config = dict(
    model='image captioner',
    train_examples=101725,
    crop_scale_min=1,
    decoder_width=256,
    decoder_norm_position='pre',
    decoder_inner_norm=False,
    optimizer='muon',
    muon_scale='spectral',
    nesterov=True,
    magnitude_pruning=0.3,
    epochs=15.6,
)
Rows from block 5 of the image encoder of a small image captioner, named by matrix and row number. Rows with one number belong to one channel. Each number is 128 + 24 x the weight over its row's rms, rounded and kept within 0 to 255. All counts start at 0. Numbers have three digits each. After the name is the row's rms in percent of the matrix's.
After each channel's rows are labels from the 100 images, of 14848, where the channel reaches its highest value: "responds to" is what is common among them. Only what is clearly more common there than usual is listed. The data: photos with spoken descriptions (Open Images, Localized Narratives). In brackets: how many of the 100, against the usual share in percent.
# convs0: expand pointwise conv (encoder.blocks.5.convs.0.weight, 288x72x1x1), inputs 0-71
# convs1: depthwise 5x5 conv (encoder.blocks.5.convs.1.weight, 288x1x5x5, trained with AdamW), a 5x5 kernel
# convs2: project pointwise conv (encoder.blocks.5.convs.2.weight, 72x288x1x1, transposed), outputs 0-71

convs0.164 110:166082102099128108128128113116142123146115164178118108140165123104117159087176128128128128128134107158128128128116128128128155128109149165128156090151147100128111113137081175128128128105159128096128125145188089119175
convs1.164 095:103121110114112106101091098090120103121121137148146160157167152151134162156
convs2.164 116:128169179128128162128128117128107137114128175111092110165128128128082114176099128136128170080119085161066128103128128128114111104142128166128128106128130160104128142095128128132147128104084127128087093128141114140141
responds to: text has "wall" (47 vs 19.9); text has "table" (34 vs 13)

convs0.176 125:143151110062128157135111144132163099163151125069151128116122109128133123102119128128128128164165165138117152118133172111128128139116158086136128151146115128103149145142145166079114161143096128176116151108150091108146
convs1.176 105:110140153146132127113134140125090100104114103124121133137127157157167185177
convs2.176 112:128136128133140098133107112128173109088131167156128139152158091128155128128128185153149128113114162153109101139116135072128101126162103128128138109109140067120128128112113102128128124128158072128144103128067128102153
responds to: text has "grass" (36 vs 9.9)

convs0.257 113:128161114092113093110109120139128168165096120155114128158141107158128128147164137120128128167156128128140137182094113173152184101128158128189125128116128128106120146146173136157128153184128128118127150136138136128103
convs1.257 094:148168127110131150147114103109169156134099091154152105085104139115110110126
convs2.257 119:182182128167128128144188132124160128124128150145102128128162128148161140128102153150167166128128152121128111128128128170114128128128128128119085128128109128171172104093100152097123136159157128109149089128099116086118
responds to: text has "black" (29 vs 9.4)

convs0.171 089:141104093128152128128128128148128118105106128128105137116128128119085068156128083182136165158142178128136153135128144146173056128138093143110128129103140134128079168132107135138162135128112139128104143128173138128128
convs1.171 097:125131090088100132138096103125157166125140165153134117127156167138092110143
convs2.171 090:098128128128117128057128128136128128128160128128118190152108155159147128158100164169137128105128128094151138128119128128128083054131128171130128165148096108173081101128128100128155146147139133128130128128128128128146
responds to: text has "wall" (43 vs 19.9)

convs0.200 077:090076133128128114165162175150099128128128139128128148118112109135132128093128128135104160128165149071095162128128105128137128095100183128103102169128156128128128157128100130166102128128094110151133142128128141103068
convs1.200 094:094081138150151123113110121114124111102104100156135131089099171148163135119
convs2.200 079:118128146159128128128128123127128154128098128128128128115144128096182112128128107171103145115128128128089128134088113121144110100115128112071134168128097134128053125128128103128157136177134128136081097162164068128109
responds to: text has "sky" (69 vs 24.5); text has "trees" (61 vs 27); text has "grass" (41 vs 9.9); text has "plants" (25 vs 9.9)

convs0.191 071:074128164164116119128096128128156128128083128128157132169128083118128128158159159130128128128128128128184128086139119128128141085128093128128103127128123128127114087128082107172139128126114161110103202128142129097133
convs1.191 102:159121115132095154131129115115157146121115081162144149126106152122122093071
convs2.191 080:128152128128086082122124138088128145153128196128128128153128165128139086128150168158091128095078147167111128114116151152129128128149118128123100128128075096093153112139128096128128128120144130137125151102182128151159
responds to: text has "wall" (43 vs 19.9)

convs0.99 111:128177128128131128109118128128128129153128168128134149181145119155155135184164097128128128169128152128128182085146141128123128128128128159142128169115128096148128128137078128071090128097084145147133156085122128128105
convs1.99 102:153158190171125126145180149128123119120122117105106102105111116120125107115
convs2.99 120:178158159128123168128161146105128103120141110046130128128079143174150136128133130160106163130142109128124152152128128100172133122143138151079128119128128131145111128142149121123148160128128063111122098156128145147147
responds to: text has "black" (29 vs 9.4); text has "white" (28 vs 11.4)

convs0.249 115:079146113147121132182121115169135154128149128172154128130105135148101143127157128108126093144128084149139198170150110128158100151128128140124174088095146128094099098128128128161128121133147096128123123090116128128144
convs1.249 093:127154188167126128146153167128120108086114113129103106120139124116089110122
convs2.249 135:154165134128126128163100128201116167128121104128128133146136128069158091106128156149134154128128112128093100102128136152128152089135094125128154126087128120074082092103155142117100128158115128128139094128128128104142
responds to: text has "people" (53 vs 21.7); text has "table" (31 vs 13)

convs0.128 123:103128128112128128128108175111149128035128122138150111128155088118136112128150122169134153128128119128123145120113137160160140128132128138131164149146178102128102133144128106178114105148072128118136155168139137114178
convs1.128 102:137137135128139168146146147147140139126155137147170157197167115134132147117
convs2.128 100:060149128102139138128128190128125128128079135128121135128139105102130128181134087101101122128099142129123115128128128128128098128140122108170160076118139128099105134128136128177139128105128189128128104104180128164138
responds to: text has "black" (41 vs 9.4); text has "white" (39 vs 11.4)

convs0.62 095:147144147138168126135097116152128175125079128107144114141078108128137085104098128127128114172160155164128128118086154128123128158153126128128164135096128077145133108152122128149103132128170137128162156063130113128113
convs1.62 098:103098108112100112099097100100136126123130135151139138161143144163183152152
convs2.62 127:100128117128089148103170171123129116128120160072128096123151099197134141128109169145111132104128128099140128128160149136148093083128070128128095145101107130110140153128103128100107106143128138159106146128154160128137
responds to: text has "standing" (61 vs 23); text has "people" (57 vs 21.7); text has "holding" (45 vs 16.3); text has "two" (27 vs 10.9)

convs0.157 095:178149107128086128139192145128128192121116092128153123096147128090083134154119122105128128128149128128082166089124128151105079128092128114128140128101174128128128115178104145149128128136128118153128155128149128128128
convs1.157 104:145100079085109151103089085116130128101110135120139116116136132139118102090
convs2.157 087:110147145093149191125091099107118112183173098128127121128146128141152128133128148128161101128128138128158128076128156128146129128131113128098122128159128121128089142115128128097134101079165060138117128128151173115149
responds to: text has "wall" (41 vs 19.9); text has "wearing" (38 vs 12.4); text has "man" (30 vs 12.3)

convs0.33 108:128117114128112103147086128128150107157151086129088123164121111107098128113128096100128119191128128153051103095128159128128128146128101161128128164128128191128136127128128141108088123131151147113118155089120156113128
convs1.33 107:139141136126160133113111123132117130115112121143140143130149178175170173175
convs2.33 116:113091107145122149127128094130094087108141154101130128099128128123128166162133104154103137103115083128105188128097128098128128181107108175128128095141113141153101094155098128114128128144092117113151139116079090128130
responds to: text has "sky" (55 vs 24.5); text has "buildings" (35 vs 11)

convs0.152 134:136127157114128118156088128191095145183141128127113099128155163145128104128149140161122115160128128103128134128134142151146134144142143121128128077125147128080143167130128123105128128067131179168127128134084115099166
convs1.152 115:083079077084081131137147134115144150148147150118118130128123123123122112127
convs2.152 120:158120129098128128142128140157128144128153092089093078128107141115128128141154145124155098171152128103128135135128128128116062165148128157178128123120128149086128136127128128166128160172098141146097157170101165113153
responds to: text has "people" (58 vs 21.7); text has "standing" (49 vs 23); text has "sitting" (34 vs 14.8); text has "them" (31 vs 6.1)

convs0.41 118:087166112156073102116108105099096128128179128137128155128185128128087145098112128128128149118128128128128128136142135119125128128128164151121128139098164128128126163186152128164104144150180143091134162125137128164163
convs1.41 109:163193164151165125146152140162106144155143136118128126125108102117125111121
convs2.41 125:093088128128144135121116128142124128156155144128079145083097149128144128102119193164167121087128145112143128128118099128174120128106105158101126128137119149128149106128094146083190128149161126128128136086128128105100
responds to: text has "people" (44 vs 21.7)

convs0.116 062:128089128128075125128128068200128146158115089166128118166128128149106165134130098128175120117112128128125128124099128114139128114128128128103128110066128164099128128104094138152128128128166128124139095131122072128128
convs1.116 096:112096103117106087100141165140086093159154150110106147148157120116133125126
convs2.116 085:139176115117150093160128128128094162094112160128128128094112102164169128097101128142180128128128121128079137128165135128161128143143164130185125128128099128128140128128078128104114128121076169102128128128128158142160
responds to: text has "standing" (58 vs 23); text has "people" (53 vs 21.7); text has "sitting" (46 vs 14.8); text has "table" (36 vs 13)

convs0.21 103:128130064128114133128128130128128128154100146118179139128132128098128095128157140155128092154127101166160128130171163135152128130128111178128094201128069118122128114136128165128128085095119114096151123117152128128122
convs1.21 102:137142139111116113105119105102097087092103111156132137145150152155171163154
convs2.21 098:128158149102082128177090137128123102072160145074078098128104128121107163136164156111128116099136128161119128128128146119097088145087128091128128128128152130119128162158128128128128153078101139128109128110147131128096
responds to: text has "table" (31 vs 13)

convs0.193 105:108144122127126128154114104127118121181125133128078182128159128128111115134128128096163141148078130120128128131137137089123142080150080128072176128128110128128097128103125126161128073106123130076145087106128128128128
convs1.193 098:137146145151151145140160159160148147135126134107120101078099114094113095095
convs2.193 086:128147128160101182128128098090102144116143098128068153138112085128085146109111128128104119181136145121108145142099130096109118140127137105162133120119128096128081128141150150164128128098128128183153146128128128151178
responds to: text has "text" (30 vs 6.7)

convs0.221 116:145128091138136128084128148084162128111105098128118128101128152128128100142150083137132152157128113168128145135128128090166119091128099199121128128100114163143128106171130149128108125145106114119135121128190089140092
convs1.221 099:156156175164153135137153149127098105116107104098103094095122120130106107126
convs2.221 123:093128146128099093136141131157152152097128119141152128128160092112133093103168128128150128138128128128135112102146156101128102150128142146138112158087069163135106128132140150116073155108128150145102109130086200109145
responds to: text has "wall" (40 vs 19.9)

convs0.73 108:108196138128128110177128128116102147148120128128131159128123168128138163128170128128080128156097112128128128129129095128116091128128128124115128149118159148087178128103159128144128209128110131142094164095132150113128
convs1.73 095:118113095117128088099109107074111145150169122139151170160143125122124123114
convs2.73 105:128128137157114129128090128147128142128146128128103157122120151071095065091128128128128128128103195149099127122128118112128128118154117099128102145100141156100080128128162128139128111128108180128145128086128058128145
responds to: text has "table" (31 vs 13)

convs0.175 135:122150139128111128116143086099128116128124142128111110122162116088128177131111128114128152128128128159144133172155124160124123107178096128128128161164159157118123162128099088128128128103095104137128139115184064139069
convs1.175 100:132145182144145142146163146138132138125131151116108091102124088102084101117
convs2.175 124:124175122166128140128139124159128173128096128140097128148128100122141146134122128076119128140143183128110159140122127113117162124169140170128121150128163128128058165155128131164163128118100159168149146117143132135172
responds to: text has "wall" (47 vs 19.9)

convs0.29 085:110128155128134138152128147128128177090128128128128128155182112128116157128130128126157098180109123116107154166147145128098128147098195072128128103069131138090141128128069169128128128116128114145145128127102127128128
convs1.29 102:124083098104109140087111113115140124095106102151152100101113147152140090112
convs2.29 092:128132146128146140108128122128128135153111078128107128088106128132141112128096128107111142126128164115128099114103117150176170109144103108169128114149159151128153107061128128090195114144164128146128152140128182128090
responds to: text has "standing" (53 vs 23); text has "wall" (44 vs 19.9); text has "holding" (38 vs 16.3); text has "woman" (30 vs 8.9)

convs0.148 083:100160128140148128128112128128115113128150134165128155124128093128128112166103128112128177163120147182128128136142128167128128128087091141110128101148128169064114128128087153182164128138128148159098076135112113125109
convs1.148 094:120137108104132103168124122130129153142123117117189155158171094126099108112
convs2.148 074:128128102091128148128151128128128128143151093128104110128077160121106176128142154104117128101128128128128150139128103123140128128128082065119128128128153128154162128128086069104163128112130080088123123143197128128104
responds to: text has "text" (28 vs 6.7)

convs0.153 106:079128094128103128169096102128150140138128088128159177128153144158168128150170147128133153146128128066103152166139128128123155131128124131174086128101121142088130128101104174113108157128128147128089140128134128148128
convs1.153 095:151088057119127114112113109142116137151114112100140165133116125145172136128
convs2.153 099:128150111128128110147097128128174157130142079167128140146094117093101103115147128128148097128128120128128149117100149128173107128152171125128155143121085161128128128132128128191148129128084120144133052128143162128164
responds to: text has "standing" (46 vs 23)

convs0.258 083:119128128124191150116157072128128128161079116142087108116128158102083120155113107133177144128107128093128149081128128112128128128172170103096110130128165145128128128128153162128128141128074114095128104128128128128110
convs1.258 096:140134083158110143142112142126138118098168122142103110189115126108097159123
convs2.258 080:128105115128124128104128105098089089128128093128128121173128096155128128158128149172198075109091137135137128141122120126151128128084096119120140147089128098160143128124128146147128154142163128089106156114105164102093
responds to: text has "text" (29 vs 6.7)

convs0.43 080:128150107138133128147153125128138102128128128092120085109128167128128154128158117128128098128170140104104128128128128182128162128173142128128157041128112154105142128165079128126102135128151128128169175128175131145130
convs1.43 099:128118104116121113098098097104101094100100108116108089107101105121093119097
convs2.43 089:187151159128156131128128129143144101128160128128128192128128142128149168165139128066124128128128128128111128128129171138128172128110160128076109128091128135168092149134111128161157128128164073163128128153128128125128
responds to: text has "sky" (54 vs 24.5); text has "buildings" (30 vs 11)

convs0.155 129:130095117192104143111128135185128186152142108096121128141117088140103128128115111166127077128088104100108120099128128128147116163128128144101128097068128167128128093128145146128138128085109128101112126128119128108111
convs1.155 094:124158170165126150173158163154106098103111108119124097116107114125121127109
convs2.155 117:128146135152090110148136126139060175163145128128123110128113114065117128150162091147105156135136147121157106128128128095159112156151105101128119089113091128087100143128128089164127105128142163111099128139128093128107
responds to: text has "people" (64 vs 21.7); text has "sitting" (38 vs 14.8); text has "table" (30 vs 13); text has "them" (26 vs 6.1)

convs0.266 058:071118119116128128155128154143165109079105102157121128151128117080145128156128092077128101149128177108128115111128081122128092128128176152128158128128118150128134128128096128128088138092079111101128118131128136094159
convs1.266 101:095110088083101131146107127147113147118142150148153106137153164132086112153
convs2.266 065:128128119128128133128079135128104142137128167118128195128128128137132072128105141100104128160145112110182127114128164128116128086128168136128115128111128128128182141088098122089128188128133135082128128128177128128096
responds to: text has "wall" (41 vs 19.9)

convs0.48 093:115127128138128182048128116102128128147090142105143156176120109128128123092126128128153113128128172146163140122132128164160128128081128116163128128128128136128087148146122158142105149093106097108163078128128090113135
convs1.48 097:102101083097104125118101099110103122125123109122126158143124148157182159140
convs2.48 098:128185128128073171143154098128080164109097128166105080154107122128128128134128145128128125128128128117128107156149085128139098156146134128185098147117124167066137128128128128128120129095108110097150155145128128128152
responds to: text has "grass" (51 vs 9.9); text has "sky" (50 vs 24.5)