python train.py --dataset="photos with spoken descriptions (Open Images, Localized Narratives)" --translate=0.12 --decoder_width=256 --decoder_norm="layernorm" --decoder_inner_norm=false --decoder_connector="linear" --decoder_tie_embeddings=false --muon_scale="spectral" --learning_rate=0.017 --final_lr_fraction=0 --warmup_steps=120
Rows from block 2 of the text decoder, named by matrix and row number. Rows with one number belong to one neuron. Each number is 128 + 24 x the weight over its row's rms, rounded and kept within 0 to 255. All counts start at 0. Numbers have three digits each. After the name is the row's rms in percent of the matrix's.
# fc1: MLP up (decoder.blocks.2.mlp.fc1.weight, 1024x256), inputs 0-51
# fc2: MLP down (decoder.blocks.2.mlp.fc2.weight, 256x1024, transposed), outputs 0-51
fc1.57 100:111146099085128120094128154133128128126132105128128119143146127169099174128109128165169145100128164128119128128128160121164128107131153101100172128128098144
fc2.57 104:123127093099128106096079146100138128127091095128122128110156105145133111116092125105095128151132081107128128142161130128128128144128166128128128160172161103
fc1.58 096:106167103056128128148128128149106128086128128090170143175128128142084101128116168128144153150116128128083127172128149114071148075109128095142128128128116128
fc2.58 095:128131106128139125128154060161128128097128087128128144102128128102163153129068160096061134108125159145128123112130171117155158128128128134116139128128158116
fc1.59 096:119158128176163143163176119128170153082107128128112149186128112128145116125157128128128139128101120128128110107128145071156128128187142119106128164102093104
fc2.59 089:189128125128128089083162128128128128111116119184107128141117116164154128128165158158128158102093128132157117149160118128128078177101128122128128088115109131
fc1.60 104:128128102106149146153101128128128128128142128143128106131095152083153088136128128134182119144092175166144128171101086123096140128110128128095128128160103159
fc2.60 099:128128128128127128155121066107128176147092164136107145128128105128128128083080160116158128111128162111128136079131159122095118084128153109103102096153128128
fc1.61 106:121128145142151143128148116128151204123128142165117128105128101123152128128108097128119128091111150156128099128135128092108128140124098064111127128128084167
fc2.61 103:128076143128126153127173110104141128160173128134098128150090161178106096128124176131101104117074128146089175128152171125117139081135128128128128128106128115
fc1.62 087:147097191171108125128116095092141125128137160114119140128128112135175128128128153167108161091108177090135103163128152128175128128128137159128128147153176110
fc2.62 088:114128128155128128086153157148128128128147128128128112128094128154155140095167128138106136089210127110091154128106111174151145136128100089109128115128128140
fc1.63 093:103103164141128142099115123164185128145109157106129097161128146131149128128128128128128164115102151164109154112174128119137136127146121128104128118128128117
fc2.63 095:125128100153152143128103128108128141158128128155172128128128111077149128075127111184083141085128154158135105092093128120152156128108097128128128109128172128
fc1.64 098:121091147160162102094128123161128128115128128128184156121102164158128128128152088128128122128128109128108090165117112093157128135151068123128128140139137152
fc2.64 096:166136128117128133153128108122128128116138128128047128147137128084150106115128117135166116167128128128118142114109137132128128132140163065128118128128128161
fc1.65 096:128104128148128114128128101132128128087148153128101141128110119128077128173120128120154140094165154129135173145189112128118128128099143117154099139128128119
fc2.65 099:155165128128135106160128123144128128081104166113098089112170092127128128117153116098173128183089141125076147152155102147128139128171183128123086149128103126
fc1.66 091:128128153163135114129069128128128128176088100101128128146092128128128120139160128150101147128128099128106179115179117102166142109179128124128140151128128156
fc2.66 094:128128128146100152172143128211161138149143128128128133095128128120128149121080102135096128097128101128175130128110104197128128151128128152097152187131121148
fc1.67 102:128094128140115128135132128077128141119063128107100118128096128128131120128120128112137150128110118143147106106150160128128128128133096056128156145116162128
fc2.67 107:164177121122104084098168128147128128087135153162128146132103128174128128087110114128104128115167100139141105095140111149167153112149128128121093142159128151
fc1.68 101:095077141128156152121128112128109118102169145094182128128128107128199109109109111128167151162102166118114139106128155149104110132163128128128110138145144128
fc2.68 106:126110168111174100128154128115128128128178128128139100159136128115128102128173128128135128121128128128128064128129128118128164150128101128143166112143117128
fc1.69 110:102107134114128128128114115066107108128128137140095108103145177099100128142122142128105084102117141142156128159181122110090119149121121091128128158128128128
fc2.69 112:105117128112128128078128128128128128128139183080137186126143086128120139141106151117149128161128135146098128155138128102152128178131128099128139128108147170
fc1.70 098:096167129128128143133128128100136128144157089151128164124134149128152095128128144118128116101118091110099128104162122166128119128166128185103128094125157128
fc2.70 100:166167104097128078128149128128115172185128128158097143161128122110128128103128154186147078128103105148103103172128128128111201130128128160128108098180104133
fc1.71 103:081100155110128128100128171094128160154180137087162128174152128120128128092128128100141146155128128128149144162118113128156128103120128128105076134128128149
fc2.71 100:124100181105144128165117072100148110152141116128158128097128128131128146174128161108155105097098128128128107118128155109133155146164128128153128124166171149
fc1.72 103:142107128078128128128088130084140090116151128128147131128128155120128128146081148159128128094128164187096114119105128162179105159128085128105137128146099128
fc2.72 103:112113128154142128118145128111111121128113114154117128128128131109157115136191181114059179121128075128178128128106174128128128128110174128133128100122128128
fc1.73 091:100125176170097068107141169127158107128154128162093159093102138103117128128146135113092168149128138128128128183140155128128128127128145057111151122134108148
fc2.73 095:088145137123117117118137128095107123112128128118128120118076163162166139128160110128148090128128135094145090099104095128090117111152128161128128115128128128
fc1.74 100:095117103126128100116128128128072141071124152127115196155107128105161100169166142128128144142170101128112161128128151083128165143175111128182128128128159128
fc2.74 098:112128119128128123102110128149134159098128153130132079113128093160104142130107150081149154097095063170128132104128122162142128172128146128095154154130161160
fc1.75 098:123128142120086162147177173151126108138149128109162192128169104126128124171150119128162089158088164115104128128117128128149102110148122135177128128128128128
fc2.75 097:128152099128097117165082152156142118152146100098141163118128128132128163114128153128095121128128150106159088128101150116189128128086110141122139128128131124
fc1.77 101:090136116113085128162092162074173133128128153150150128093128115128142153142128107076122128128128117128139118128128179128139173128093143128137165162121128098
fc2.77 103:103128139081115128113128128128104180089134128128128110116127128128128154134133098097106118137172151093148150119183134167077150098072148128083136128159108135
fc1.78 106:128117123103128128099093175144116128128114124152128128090162144163105128104128128098135126122107165148128142128093119118102128152101128064128075128128144106
fc2.78 108:128119112133145148126165128155105155128176090128120098130084100107183128163119151128128168154128116110128097128128093124128149128146106106137097097163138102
fc1.79 090:151110128128106110112128128098176097128128169162130132128128128128128128128137103128093079158115128134128128128107123159128128128120098128081128108128182166
fc2.79 099:128109116128128145168161181097134120128128161133149107186128130129131116128118093131111128156154114071128148108139136137159076166089132128100128160128127182
fc1.80 090:128128128085128154147125128128079146128128128147182077145128148128128158104153128156131151103095142092145128136163128158104147128099155112128083103102155074
fc2.80 091:128132118085168128128128088128087125128093128128128128119128126156111105128129154102122128160102103128151128170128169128154105128161133140105153130105128128
fc1.81 097:128128090128103160079131163128117128128141128128128113128128128106116086128128105114107086141097103128108112128155114141128096128097128128128142164120140156
fc2.81 093:128152104154124090158128128128112104169128171128096084076128093130128105136123128142150153128128128109140128104089107128102095128153126137129118128103128145
fc1.82 083:128128128177112091149109128113110164115122120128092118151147128128128096053128099064128094128128138157148148126129093092128115128148128152152098089128167128
fc2.82 077:128126119158164128165128126149128128109142138128071084128114128144128157128115093128128157128176161147128099126131102141100166128077128136134107130128119145
fc1.83 095:128134130128143098112128128156062158142109128128117119175128128128139117139110160128086108125128102164150101158128128128143109128128128178108128128164104139
fc2.83 097:184131095114098128173125177109089128128128149116105117128128137128112128126114136157109128105107118147128141169106130114143104101130128163164065182151070128
fc1.84 098:128128089128097145128116149128096156128096162171162133128128128128144109128135109160093201128128128061128153099112112128101097128134141120116128143107172162
fc2.84 100:120154128093102164112160064128131098107093138121128128103095183128078142120077105141136115128128147128119128085128128128128089158128137147149144128100128166
fc1.85 096:102116187128128160128128114128111145091173073128157117163128128165080116128129128074112101155080128128126128128093103144144128160128106139150099174132154105
fc2.85 096:128161128128146128128151128114110163109128059135088128184162155159113143099163093169143124093128128128143124149128138109133128093097128128111145127128105128
fc1.86 099:113099128128196086154128079128131097142128106128171153105128128128181116137145128136152128128162102128128128155130128116128157128128100109128108160107159128
fc2.86 104:163113121110147131153130157081171136141128141128115128070102172133128105165128114133097106157128128094130128128155128191181067128162140153128115128103147151
fc1.87 095:160128151160107128128170152108130089107108117103123089128164169128103115075150104128115128128156112103128142128128128187175128114095128109128081128152139122
fc2.87 101:094128122164197166128169128128128107128135128177186178126137128128126108163128128128128161101096181128128168128128085098158154128116158152177128080109108087
fc1.88 101:128155087128147128163115128128120111164088148151136128126134128128111128173124128109114101128158140128128128123101085127120128112131132128151069128128097119
fc2.88 107:128161091135150129133174128080128170128122108171128132120161184110128116087128155128128155105131170128146131128138072137128128128121108091140128109146143106
fc1.89 104:111118072128128178140128133117102102128091124146128125096101134126153157139137130140083117128078112088140107085166119128104095095151185133128127128090128128
fc2.89 102:166149085128140156128134159139128143128144143105145128086076114128106136128128138167117081156130119128120124073153062128159113128177152143091128100128143144
fc1.90 103:128128154139142111128092128137128174128130163128128076128106156084107104156145135128085156141060133115149114124159128170128128092128083131099098088161128160
fc2.90 107:125158157100128068087143128136192093110128088139108167109120126120149128128174133161106103148128097128113128151161130133120128128128121176128128128122128128
fc1.91 088:128109071128128099128147103086128141148109147149128117142150128129093116111175128176106162069135149124128151091141167111198128128103113121099128145137134118
fc2.91 096:128121135179168154159128128128173170076178092125112193128122128125151171153101128128116127143128061173099158148165111177088133108128140128128114096128128168
fc1.92 100:104124071128103130116107144128124128148128156128188128148163162156175138156128130129099085128095128128149097128139128087089128128118128157084128128128101098
fc2.92 115:100128093128080099128155169160097147133102128105118108128131092119157128128107128070139128160154105099165128149117095128128128128135109146146113108128143120
fc1.93 100:136128128128160126137087121111136128135145128171128128108128128128128165159090126115162135117148164128160128095128128128105121128152128136128128103128128174
fc2.93 103:128103096140128147150128142136083113168142128106128185138145105128140128092091166095132083156128143128128149172204137092139133135120128105128128163122139100
fc1.94 098:158116148092174128128167128088139118082162128161155117110128128128117128094153128143151085128103128112161112128090170086128117154128163122111128128128122118
fc2.94 087:135108127190128098149118128152128106128150128159128102138128196143128106128172165104070128161094084128128128128162128150128128118132105113105154171147145128
fc1.95 112:140128131095161128131177098113132149118128128128152136128128145170126167137159153101128130127146161072135128131128179142113126101147128105131170164128078128
fc2.95 107:128103163138119130140128120145117092128128060116152128128126121096128079167114121128096086084139148166113146146129128128128101128128113148098128157092163114
fc1.96 085:170119100146147133069167114154187158151128128090129097074135089166128128206128108128161112169129125147100128149153183087136138128063128158128128130104150121
fc2.96 091:128169155128128123111100114128190128141093128128128160128152164111124128137090101128128105128088130128128128128176116128101128147128128128128128161128128107
fc1.97 100:147168124128064105152128128143128128160128162110128128128128128152128107127134144155154128066128169113137102162128122128096128128116128164128135128122128112
fc2.97 107:138153128105124132152118128140104165127137111128170061135135137099147138147128168128176104157128175146105173165128124096128124191178076100128128128128132128
fc1.98 100:072128128120149110128100165105128091112128098114194128128128128157128086128128083169128098128100128149107107128080116202146179146105101100133128128128139110
fc2.98 098:201119085128148128069172122149159095141148099128162157151085103128128143128097096128109128122151079128128128109099162141106148166161156128128128143128142122
fc1.99 096:087099111088128115082097142128116156128096077178128116096131128064140125179111128132155128090128153122128153145091128168160146128128110126143140128120165128
fc2.99 108:133157121110160128132135155171116099104116127128093098113162128117128128110077109164128129107160073135128128148111136128117128077128128147128128174140133132
fc1.100 114:139128095145128124080130128096149102117128128155113128128118089128096197105128128145185163128142147102137169172121171100097110157173102114128158167152092143
fc2.100 107:128100128153128128112092177178119128164121150147097128093113138128148153096105158160147176097115128128128080095173087128190128108109128149151119126106128084
fc1.101 101:128072154128128128109136095157128174109094154128128128128095128130153149128177128143136109120128128094139163154099116103162128137101170128128107155128122128
fc2.101 104:128111144145063128096128113128104108167147154154190116128083173156102140128133128128137093128120107128128147143162128128122073137138157127128121075128113106
fc1.102 115:107100128102128124126123130128154100130132157080119143095095113120156134182144175121095128148093128109144139044148128148119111101156153097071128128128099092
fc2.102 112:138086150163128062128142110087163128128141128161090116128128103128198128128104087128084128128136114128097176100128124173128128106087157139128138128154156118
fc1.103 093:128105128128198128128105150099089128128128150106137147108144114081138134103091128117128128128128104128130128120128128128104128128128109099128123128103128128
fc2.103 093:128123161099128140122104147128128128117128113128183116093162149121163128128139128148107128150073128168128096108142141069106118128128149170163128128143128194
fc1.104 092:128108090128171165108128128128113163121111133158159128128105221128152096120104103118148128128146088147128117165150128128128128128149128089128108155099105188
fc2.104 087:146114114128128148115128087104128119169123092087128135149148167111128128128128156121142110128141087128128050093159112128153114128128128128108128128137128128
fc1.105 109:128128131128124116128141123104135134164128140128162136124128128128128112090105113128128166110100120121091128148128128150128162116140108128152066128128153109
fc2.105 103:134160153118138134118102161128128112123187128139117100128167139128079154091128115153108185154128128128108109084128145114124128082141128166128090148128128107
fc1.106 103:128160128153128095113102154128159128115142105128103128128120137138153107087191170157146172105113128126119128095127131119113155128128098128150116164128105118
fc2.106 110:075155099146174104120128128172161174128158053128085113144128091162108128128151106128128115170128128147134139075095128150128148128128146128128128128170128116
fc1.107 107:128087128128100079128163152125094124161128210124093135083150079166128128104106108135169112135150120128140083144151087174138115118128117128155128140111128128
fc2.107 104:128166114128128091128128128128108128160128128128099142102128169128154174115141175128166141128128128109132146139122128103128083141154170095170147100113128122
fc1.108 110:105097155128128140104070103161160146110128161109128129126106110153201120121128128128102077128144089160115128128173128079128147158128128096190154090140138141
fc2.108 106:105141111138128101161108128171128089128123128112137128142123160111111137152115101106152143128120137140080119128128128121113128128119111148156079082180127121
fc1.109 098:109128128128159145197112098128128076130098140128128140128144153128104153096125128093059143180150094149112107128128146128150150107123108176162128153111128101
fc2.109 087:074122137157103128068087128116128150156128128128057089133172128144140116152116102128093128107097128143108152094128128131175128124128128163130106073084106146
fc1.110 097:128124114128128164128153131128128101106085176128128131143131128151128162128107090128128108167128128082123128106116128068094128128116167154120128140066122138
fc2.110 102:128109134128128128142128150140128106110128100073128146108128128150094144128145129152151115098156128128076171105083139128194155180127116100128120128128097126
fc1.111 097:121100108105162099128162167128128168101075128163150128063125155143124128187094166128168128154128128180128154128128144128074140107177124144128155089128128128
fc2.111 096:128144128128144138128128156128128152104158179159128091148128128155109160195137128110140181147128128175111137124128212128115130114146128102128159157128072142
fc1.112 103:183114115094158128096168147143128128082094141172114128192128160140115128111146118148128128116128132128095158174071106142122119138128118075128115128117105128
fc2.112 103:117163128155072095150079128128088128145135141128128128092128109128068128146110098094090130163128119175128065149072117128108142128144108128117128093113134144